A small image captioner, trained from scratch: encoder norm rmsnorm, encoder activation quick_gelu.
Rows from block 2 of the image encoder, named by matrix and row number. Rows with one number belong to one attention dimension. Each number is 500 + 50 x the weight over the matrix's rms, rounded and kept within 0 to 999. All counts start at 0. Numbers have three digits each.
# v: attention value (encoder.blocks.2.attn.v.weight, 128x160), inputs 0-79
# proj: attention output (encoder.blocks.2.attn.proj.weight, 160x128, transposed), outputs 0-79
v.27:610464450364585510469480496553537511475450620435465542463429413523520549534537511556512534440547497539567464564550564525568433517477511519617576513464498493476581528526532415523527477419520543477568550417450508526542552417601482425478491468
proj.27:524601446536517497513506468477454501498536486496493432487573518496436484513629484516480455457442500435526545405553491481415449479539483496420531473450516529544500526497438495470519417540536475578542528491537461482524468561432538437533421448
v.28:525512424448497484509458489532508452496473558470485473460491554524459426537512476665461509435598555443514494568567528574423462525447490542450458530590473506409569529551482483516474440564527522585539450454353429483486458539558451485595475460
proj.28:495512475438512562547533586469543507527537481525538454504527513526472482520492594581560509488414420453546600386500416464486486491485526494572426557465470470477510523440489423488481498518522488491549485469504496503551489441496514555481474387
v.29:590571550488632502512466445527514545422515591426452439524461497513472516413490468538530530409524454478557528502513481560483504543582387608527495540409471461438591464507498439535597447553491507520501468465494558425530382570588369474523553457
proj.29:397583451408566520469577530479474496530546497597523522537523521441498439514559417488362532486486507493428452496508458393431488551607572460559501508554614519533517476490391470513547495516551490506537520482469473542512595432490513497501364538
v.30:522428428447431579491477485544465505454427477549542493473517467416521502507465526474527470412539431583450487525473468413536523512567502472463467479459536421436482479529424519520506550505412494504403477527467490472566484535488457466474571548
proj.30:495479558481482420536544471592516417517423509485539571537489622539466527505459436459489468484457519455556585500520419506506400552429542434496498449508394472441541483498516570480496496529591550412452449495446513531485464491518536536460553468
v.31:522489477479510448507639527517597471486492455370580523512487456508510496523543482419387436525467560520438566462522486395473584512438463525512554414487534466533454523557443443566422539569427451485477616567542460485469630397561490532445537451
proj.31:559542562515503495409528433541538351472462494546503467458522452433479434587508516542523378410599501510556495542467492563520534618484452529487512507574461427479565492497538595435534428566519561559485534509481553445501423546474474534541465500
v.32:571510487532517543557444510381530551507487527511457427531487439447491444530542599517509446557473437493540510456473569492579454454474310456464601459448375611500411506547372464458588409464460512545442515543550382547497530458511565505420573429
proj.32:463459482576546616554389532550454503545562569435528436497558479453476457487449503526475493532552615453531511496486523489436478473491561575563476443450500499485433528512444518523524469506501408530620449438562423534548441458450544419570549521
v.33:405465467493513421594454477598426474457416480530392526440517618475530535471409410475441598473530494572516610448591518481364507528578404456479441509468502518511444595558517469480484438449518548414435572529545492565574510462396514564480565407
proj.33:473439438440359426446584459453565530437574445470504568541423507582477468420467490371526483471559449413392398588551417474563562540482542475432500518497502477337483452464476477512536476475455440500460400547488532490449489431587600554484548524
v.34:503444507628433458593552438476548522587450535521472503481467530501437491575444519503567580543485462537471523460575496423399537385515502424562499457466507472516438440511453565517522484527386452488474679517459411432454512358571533455487460610
proj.34:511484629523526475500459511545515421564569584486540527496451506489557480498551473460492501490575509472368473467513593493513536493584486559461508500577456531629500453421545565448500527546553527548497538393536465451530474565489512538640501453
v.35:436456477487458530544513491366522394533424514432529426468423551513503531474513505482500587492444457554413523616373515428575561535434468432509563523518483436434553453448503505524533472562475586457448499529527456498400432493491508483520455657
proj.35:536508499476459441492487470526499514469483505456438545528441452494457525536514458546517467470568444564473508469477415586477506558513535496463401495527553561561499470492479544496411575441425469502524523457561486519607512457571544634476552502
v.36:468493471616489444489472536520386513545546418454466594472403495465490440541433550425594483422487445476526416548412576533455518468571555489509565499458478558551581535501594487477500466603493570492511497518551449521402487474628501343474479543
proj.36:513452466534459595550575488409411573558548459446475428417492515606515626462527396437470576527486450510549451551544485458476394451512522572486475467464416598573434446362523515480454692481409522529496480512487605570546456563545594462523431562
v.37:451537505446575432524463489466528532496539533589615436487454517570618482567564448521448585482536559408570481545531419536557546490371493546459462517445542537530535569490418467616512504443481467570385502499571623525545497501541645599531525571
proj.37:341442499447500430644422493441401483519485489489418579597412440398459422434488561486498473535545465454460528461467608511396441483489426491489466449466610438515488594579429512535578474429541489614582515512448519565457487483553619404545559491
v.38:467463508335501511569618453516472587519477479456518473525471408534491487502424568519382533504528505550470486535514488364475535525479452532505527481568458479442569475486567592501509483499556507520512511558526373530579506437411550453450583600
proj.38:458537586551558521453452578530451427557536427520510508430459508546442477449437450474383453440516517538489450527419452578535528547581570466547537498447501507497524561600434456548522505499524462572532554517453479504494450477478547560527556437
v.39:390405499425551548552562571482453506535526432583508476414478500507493564499482580548517420540395529514501496560554498527508490533451557571455465497521486429491545465482435510525419472489397555496531526500506528426540486477503512509526492546
proj.39:468434513504507407430479463485444494524391457476478465566495520428530442453458494470450560587551455459541483577507497546443473519523514540495517474537516505373483459546460465464438454584480462518429412511451514602548533444545539538417525481
v.40:597457497600575494498562542463526558389523516562448496496440493497430511562467410465503470521491523428540496487524488439472434517490383548425507544481472586511489534484447488501555471481442484678467514484531428482517487510523409579539573531
proj.40:507530527543501467494550504429431466558551579577575556451504541517573565532465509548474573549499420503452522589530585510499515574577536510471659566455516483488509463566576438569428545381507453423601470522527494469463573528483511436543442537
v.41:516560583482524541484468487576459493390521470471554534502539522516585531592454499458564498476569492517494519520520597556575480612438485466548515550390593506568548562540443518512581552572533405660532417410425438554514507583440440536552654371
proj.41:478526519501511571510490450450562503456560452596468524535534550563504503462508583521468498495440497483539600468585474455503429535524444602476475450497422530483483566510561560581497429432538510467528519580472486489418531426409616386419505487
v.42:507480436418556457479506540471491503559391583489471530467582506499521490488505621504451495599469502394491532444493537486520586391488537490463527467543500483484409513440532491517575479422514565533511548576406538555571511531482588557527612452
proj.42:539476399541566454545424523632584427492467542496447529515464523489389428512465553547578511506439501422513480377527552566579533448491397513514362528496482457458405534534444441485560538471429495552549458529504391402451558563496443480434475573
v.43:540519446542503441525523538511466491465525521439544476529456430486537430472498490491455573546426407509496456539481545563492484462525470510551503405538429532435556449483493651473518516495370483567399467528456517519476490458471520508606524466
proj.43:519460553592543546452493442432482479567441496512493425445435599433555640460526492404584477473440549591469484533589528398489503504494526552530603494471485417539568405534417421526520445461516441508533501503526505510463543575475558507422494450