config.yaml
encoder_head_dim: 64
encoder_width: 160
decoder_layer_scale_init: 1.0
decoder_inner_norm: false
decoder_prefix_bidirectional: true
one_sided: false
lr_schedule: "wsd"
weight_decay: 0.08
adamw_weight_decay_other_params: 0.05
Rows from block 7 of the image encoder of a small image captioner, named by matrix and row number. Rows with one number belong to one neuron. Each number is 500 + 40 x the weight over its row's rms, rounded and kept within 0 to 999. All counts start at 0. Numbers have three digits each. After the name is the row's rms in percent of the matrix's.
After each neuron's rows are labels from the 100 images, of 14976, where the neuron reaches its highest value: "strongest on" is what is common among them; "peak at" is the part of the image that holds the peak. Only what is clearly more common there than usual is listed. The data: photos of plants and fungi (iNaturalist). In brackets: how many of the 100.
# fc1: MLP up (encoder.blocks.7.mlp.fc1.weight, 960x160), inputs 80-159
# fc2: MLP down (encoder.blocks.7.mlp.fc2.weight, 160x960, transposed), outputs 80-159

fc1.232 098:510527537537408507430613499471536470560451488522545568572482465477500495535528437485482477494490520426534494467486488533502493445474481541448550491484453471455530469486539491444509501448517491555514511496499538500498556508570482455494510513
fc2.232 095:556497527497473540516509509445515437462512462482504557455433472415473502486520458468510466516425533448502432521433484551550526458479520476597579444479508480513531452474575510413467453488485495457415495495532451513522481480443502515502528472
strongest on: order Asterales (44); family: Asteraceae (44)
peak at: centre (39)

fc1.737 094:472485514530548568526540518567458524461530514506470525579537527524573529521422536547506447503527516457497474554507489503431428488556543549492422471448449543542503479477516539488482494448534595528484526497503484512497505537573494488450540516
fc2.737 105:564469491503538501476542473506500432522485476549472502512445478479552488439420530445505463522554560528492436502512487519449511481513540503493422533511491478510481479385545476447503458471611544485527485418446504523492496543502431531495598581
strongest on: order Caryophyllales (76); family: Cactaceae (76); text has "cactus" (42)
peak at: centre (60)

fc1.271 089:466495529498576621473445529579524466491437589543495458486474434438464492508518454513495461494565503490425496445493464523489489491515596502509502523505420569517511489507529529460515412551508524488466431475446529470564463555509516530483421516
fc2.271 088:478482521546472498512417513518509533490447495511546500559486548452450476549525535472524456574417502493475441415491530613553528561494488492502499474499570482474503479481516433484408513478498483513519506522490534453401535484481567472579561493
strongest on: order Caryophyllales (55); family: Cactaceae (52); text has "cactus" (38)
peak at: centre (44)

fc1.674 098:495537461521501480454420565536508477533574500528492521484482496501509498496487425468522451503437587483409501498490462500487533502472541490430498469493497488409522495495493513516463512480475487492551409411460520547514449492496444504509507491
fc2.674 102:508487475506446448492497524486522445560486495501558609454531517472537583471506475491489486462542526499492508444461484484521558491532441560473494498499477543517553463512501551431495502569452427466531458475491529482545455457447424461590547469
strongest on: order Caryophyllales (66); family: Cactaceae (66); text has "cactus" (50)
peak at: top right (31); top left (26)

fc1.612 095:528564458455487536592551410497501496538556453455443592478473506413512460532489487461463466560478522424529476540525507561406455507510516489472518487488469578456488472497534555477488471506549424487507528513505475573506399510543573452528463542
fc2.612 092:503534504477494525520539490516412520524490459489475451546502522537508473507471498449519489498450524405548454537556465517502517483515469549482494510458536467513494453492502482430532478565574456505545365562557508464470471543446506489562524541
strongest on: order Asterales (40); family: Asteraceae (39)
peak at: centre (39)

fc1.52 096:502499447447559440593523482492511470456509450489537549519466471524442470441504532532478470566516546488495513474521549512546552503515555505481422433488535505445504540543463419560523511493438519509436538507558475469454503427443557473484534442
fc2.52 101:462416474464514462465559493469528495487431531540491463459528535402459493459505496480471506453471470454475531471501452513506485500454555499523455563458497476549432527567499534578497461522492487479527514544474483528532422501456379532478532479
strongest on: order Asparagales (30); family: Asparagaceae (29); text has "yucca" (27)
peak at: bottom centre (31)

fc1.292 101:602422515464563582509441490560482471492503509471495455551470503552570539532448552528522489441480467496566426423522462545532490511516519515551540453519512493458544456492531454528487507495584511442472460531530510581480522436464531474556582537
fc2.292 098:443567505527459512554483480461558508519529469578509510536462522488530486523520491517495539552544391525501512541484574403431524522482478554490447562563521408516513455491553526461442492440559462498563442441554485461487455540541503489484530477
strongest on: order Caryophyllales (35); family: Cactaceae (32)
peak at: bottom left (25)

fc1.202 094:486530540454440519554525498492496460452550430584496550482482501485467522478445443491482503541552513496491459418464587505469470474520513511464502534573600445446498506516475541513536534520517494543566499458442535471493520468495542489564549525
fc2.202 099:503500505515479534533505446506481385517531425433531473559513521539459485585520450424520486448440516532609525538460483501485432512479500505479486514538496472471568540531493520462516456512491554591413459470574474545545467543522553451519571523
strongest on: order Asterales (27); family: Asteraceae (27)
peak at: centre (44)

fc1.547 100:461521523543555514485532568477562525417464491546521519494428476492578392466492489468505470548495561500421538499443578481525487475523508513529550525547523469523481439446479516554506521499478543538543522398561478450558530525471464499542587558
fc2.547 101:513557515527461446541431534582486497458489471498503479530501545465509419511507534485477522490441474533547467510498450549498526489521505521537519478523586508486537469482458450494493546509504564463558517490445463495507525437537536555513527525
strongest on: order Asterales (28); family: Asteraceae (28)
peak at: centre (41)

fc1.512 108:499519529471492496507583515529536474539505498467535476475477487581415503499510503489462581458448514441566494493536518506497570495478510484476446534516429475483599560520455584519459435575521422518405496510553522518454489448475535478513471422
fc2.512 107:480502556521498521548504529426555551470482491548457504455540480516444499475478507515508487525566475462518553415412476466484547508478477554548564475522384534510489504515542492514503585463427409389478460467533500481441470535497546593496406514
strongest on: order Lamiales (29); family: Plantaginaceae (28); text has "speedwell" (27); text has "veronica" (27)
peak at: centre (38)

fc1.616 094:401569457486466515537449407523559495480489514508577522527530513476477480482491437492513547498453507495571480482499494534456471520505547481511527507556488497558543389571549492570518522499518424448472443510494524568564481544494498614544472533
fc2.616 092:508529424492526555509514484518538512561496425533516480467438573528542496467509524435558502553512522476576502501526541465489516499544457484422506465450517454509519495495380452448470514512511517535471475483557472546525487511489508447500483544
strongest on: order Asterales (35); family: Asteraceae (35)
peak at: bottom centre (28)