A small image captioner, trained from scratch: encoder activation quick_gelu, decoder activation gelu_tanh.
Rows from block 7 of the image encoder of a small image captioner, named by matrix and row number. Rows with one number belong to one neuron. Each number is 128 + 24 x the weight over its row's rms, rounded and kept within 0 to 255. All counts start at 0. Numbers have three digits each. After the name is the row's rms in percent of the matrix's.
After each neuron's rows are labels from the 100 images, of 14976, where the neuron reaches its highest value: "top examples" is what is common among them; "colour at peak" is the nearest of a few named colours to the mean colour under the peak. Only what is clearly more common there than usual is listed. The data: photos of plants and fungi (iNaturalist).
# fc1: MLP up (encoder.blocks.7.mlp.fc1.weight, 960x160), inputs 80-159
# fc2: MLP down (encoder.blocks.7.mlp.fc2.weight, 160x960, transposed), outputs 80-159

fc1.667 086:138133124160184125128128153143117118169139083113146121174141103150180125110149105130119126163171136130161127128130116164095156119127145134110108125089120154135156137083142126147144163146140158121115126096119103114142127106123149143102162125
fc2.667 084:127088130125137132101135153182140171141133073075134128162120147084120119135123117129144121143144153138109091141096103098142154166148176145083117121134165163150105137124112123098137164141104143117108127121110150178145127134124151120126118116
top examples: order Caryophyllales; family: Cactaceae; text has "cactus"
colour at peak: grey

fc1.365 110:106071161126138142121127172126112125103118092111124093107159131102114120141134134111089106165121141153126129167108130117141193128115159135138119147107095093066118122103129158178118143132096106116146108133099152162142107059052141152139130174
fc2.365 109:127098099136108112101143169110106137127124125151144125154137127170157132141130121142115125101135125105102124133163168093122130122128134144126080120137157130114138091109187097095117177118146128102132111133113138158139130112097131129155114108
top examples: class Liliopsida
colour at peak: grey

fc1.531 123:125131122104090132138106112125148135086122127116156143186113120145123126118151116137154136106126125124159124116128100125122132151088131120151161157088161138109145146091173115153140101156099159160179142108108160149099108094123147082117132144
fc2.531 108:109138116130150099108146086143123125136116120135107116136101142132128122095146147131085148123102140130084172167149091120100169146141119141148122129139111137182128124154117108133088105144160138116157195181163114121144130148142154126133121092
top examples: order Asterales; family: Asteraceae
colour at peak: yellow; orange

fc1.44 101:131123110150131136176137107124119106128138116130128123105090203119126144146143090147106127114081087108155167140122134162168146130131135095138129130148147103120142166093121169090135112124171107119171152147132127083121132093150130174148118123
fc2.44 099:152133120162062114133126129151140138160132146118160144102136151127148186127110107085074132151152088082128144147175127138116115072095097107109114142147095123132124141103152171093134137112127123151146088135123158137119152131147111078138088142
top examples: order Asterales; family: Asteraceae
colour at peak: pink

fc1.307 091:109110138134118125179131103114150148105114112098132120102117140108137163128153129125148152160158136114151113124120118162123101104141145142121123070090152149111128131150059163147112161129122126115139113102110104150086127178136138088153160097
fc2.307 097:141130127136154103094108179097164155111130113162141142122142134140137114122116125127131161130109137095195150134154162096113093155150163146142116092068147132142121100129139179116149132112157145103106154111131112141139157176129112116098140090
top examples: kingdom Fungi
colour at peak: grey

fc1.16 103:129128123107097103133099145173119104139120145127130127099117140117173111164110135163142104132087092117119082121138133115181111116164118137145096137129129126091153126115185133118160158132138153109120167171140176146114107112164093095182101165
fc2.16 102:093133136183166121138129129111144119129096145124115094107136131112189120153127122127141135168137126149130137115145130161133117192122143117138116094095139140107159110147107182134136142146087132094097134091117067108140139121089152108125126141
top examples: class Liliopsida
colour at peak: black

fc1.567 098:111160113177141117119076157149147097106091107097129172158130144151117136116156126156117154112139119170116170134130152137153099103105128161126088155169088127118144106162133137105117115159141122101123129123119144114132077130162129116146105111
fc2.567 102:113134154130118097126135139106131134142098141142099141076144137110114126184088183116171150140135124138123125131166127091148145154154113130130122125136118150126093149134126144110101120116099176139124128136161139121172102113119102088131096144
top examples: order Asterales; family: Asteraceae
colour at peak: brown

fc1.431 090:064111131140157154104109108138152107101154158134128152084160123147117122143111127098142132126113122148101128130096094143138151113078206079115124122096147146125139160133107159143122137127115126126120108100152109155134123071085123137182149124
fc2.431 090:169101121085113174136115127164152102117111166111137159150113137157131155132113140133147156123059107120098128139112134110122151109172152101149161101164139123124158143123134102107100126103155112103176101111186151135149117133116126140131114125
top examples: class Liliopsida
colour at peak: black

fc1.491 089:148096113123149151088172111119157121129085135149170135146100110141118096097097148074075095124156095083083167109095098165134107095148114144094150116106083126128124153140087120153083121107132144126150125133097133129101097174113150135172160126
fc2.491 092:141140106102146086143116126146132112105125090107130119125134153152164088106104147150113135105129141162130102153169129134103144176121144150147141138162074134137103094141113132129138114123132139158172148128157130150127177155147112129092102099
top examples: kingdom Fungi
colour at peak: grey

fc1.537 095:131117133108131132130114156176152111133104104098140157089095113164150092093132114100104087130130176145095113120110129136108147095146125126163123142137119136114158110143115169078137170123115077138148108118078150135084103119143107102092116164
fc2.537 098:105169142152132102124118139107140099100091140125134158139138097166118112082166089096160097119095156088141124132121125108116126133129104157136135155126137118117114148132127140150152106118138109128172164168125148134129088159098122143131142126
top examples: order Asterales; family: Asteraceae
colour at peak: orange

fc1.18 088:128168135165161135151115117147104134131110109121117145121129125110133113172136140093092087126083151152115134136161154142097159124152122062146117105121120087133152127109178109100070175154073147146127113094126119136130103150164106132135101124
fc2.18 089:121161140160164142167153123135152156172154148089102145120126080136143090136114076125114109146159119132124129099119141137128112151124170103102175183125148117116173125144103136161130127179112105116138144088117152130150109169153141138126085114
top examples: order Asterales; family: Asteraceae
colour at peak: brown

fc1.159 106:161070140129135120105122123130142141129121109123148122129158130106105133162135144142152138105146150133173149130077118098063142122104101156124178116138115132158109123137110127155119124122119132151154148085175168150132083138149142131119175127
fc2.159 106:147184125135159131118133149142122132147116092130145092120141113106121143119125170115120152113131139133115063153102110095091141110124100117147158076196109133098170161139148138156119103097152106129125136148137116109157141099140166141126141126
top examples: class Liliopsida
colour at peak: brown

fc1.17 082:138088123137106186150120137086139150104103150100137131128125134097092162132114119121149138133130162105135150128111175110156132120124102166131140152149163136131086177131110104084115112147108089092119157113135155167119108124141151125127186104
fc2.17 083:158100092122150072171123134151099141160100140138111124056138111148113139104174120102141133108155113124114114113121132117117138120153119124121149095155111125172113128091167128117188140134151128129130145120110127145135155144115097130143161141
top examples: order Caryophyllales; family: Cactaceae
colour at peak: orange

fc1.593 091:139135135128114133118152126132124115105195165088149128120121118110164141133135121138167145137105186125136108147094135153127138111150141149187117149135136175142132144142118149097141152166171135116116119144146132132126071089135151106145063077
fc2.593 091:106140126092158114117118129137127109101148157142110126109124097136172102171138128150151110136142168129118127092115124132173144108141129116146125104128138116186135089130143173119146113161088115132136134116106124147119129132086121123120101183
top examples: order Fabales; family: Fabaceae
colour at peak: pink

fc1.729 105:126109129130081142132115150100119121148142151085195162167081116121117129107129156128096113110160108125126154095106162116100128088086142145080108141111145147106111099117137133110120129132124092125088094161109115136110116135141113095113109133
fc2.729 103:078132101119135123104155113107170138099136167132124110128113136095094127129083154112096138137085100161077097105090170112107111135121177150135162148127092091133087106140138147132172157113108130130107089140115144093122150124186145103106129150
top examples: order Fabales; family: Fabaceae
colour at peak: brown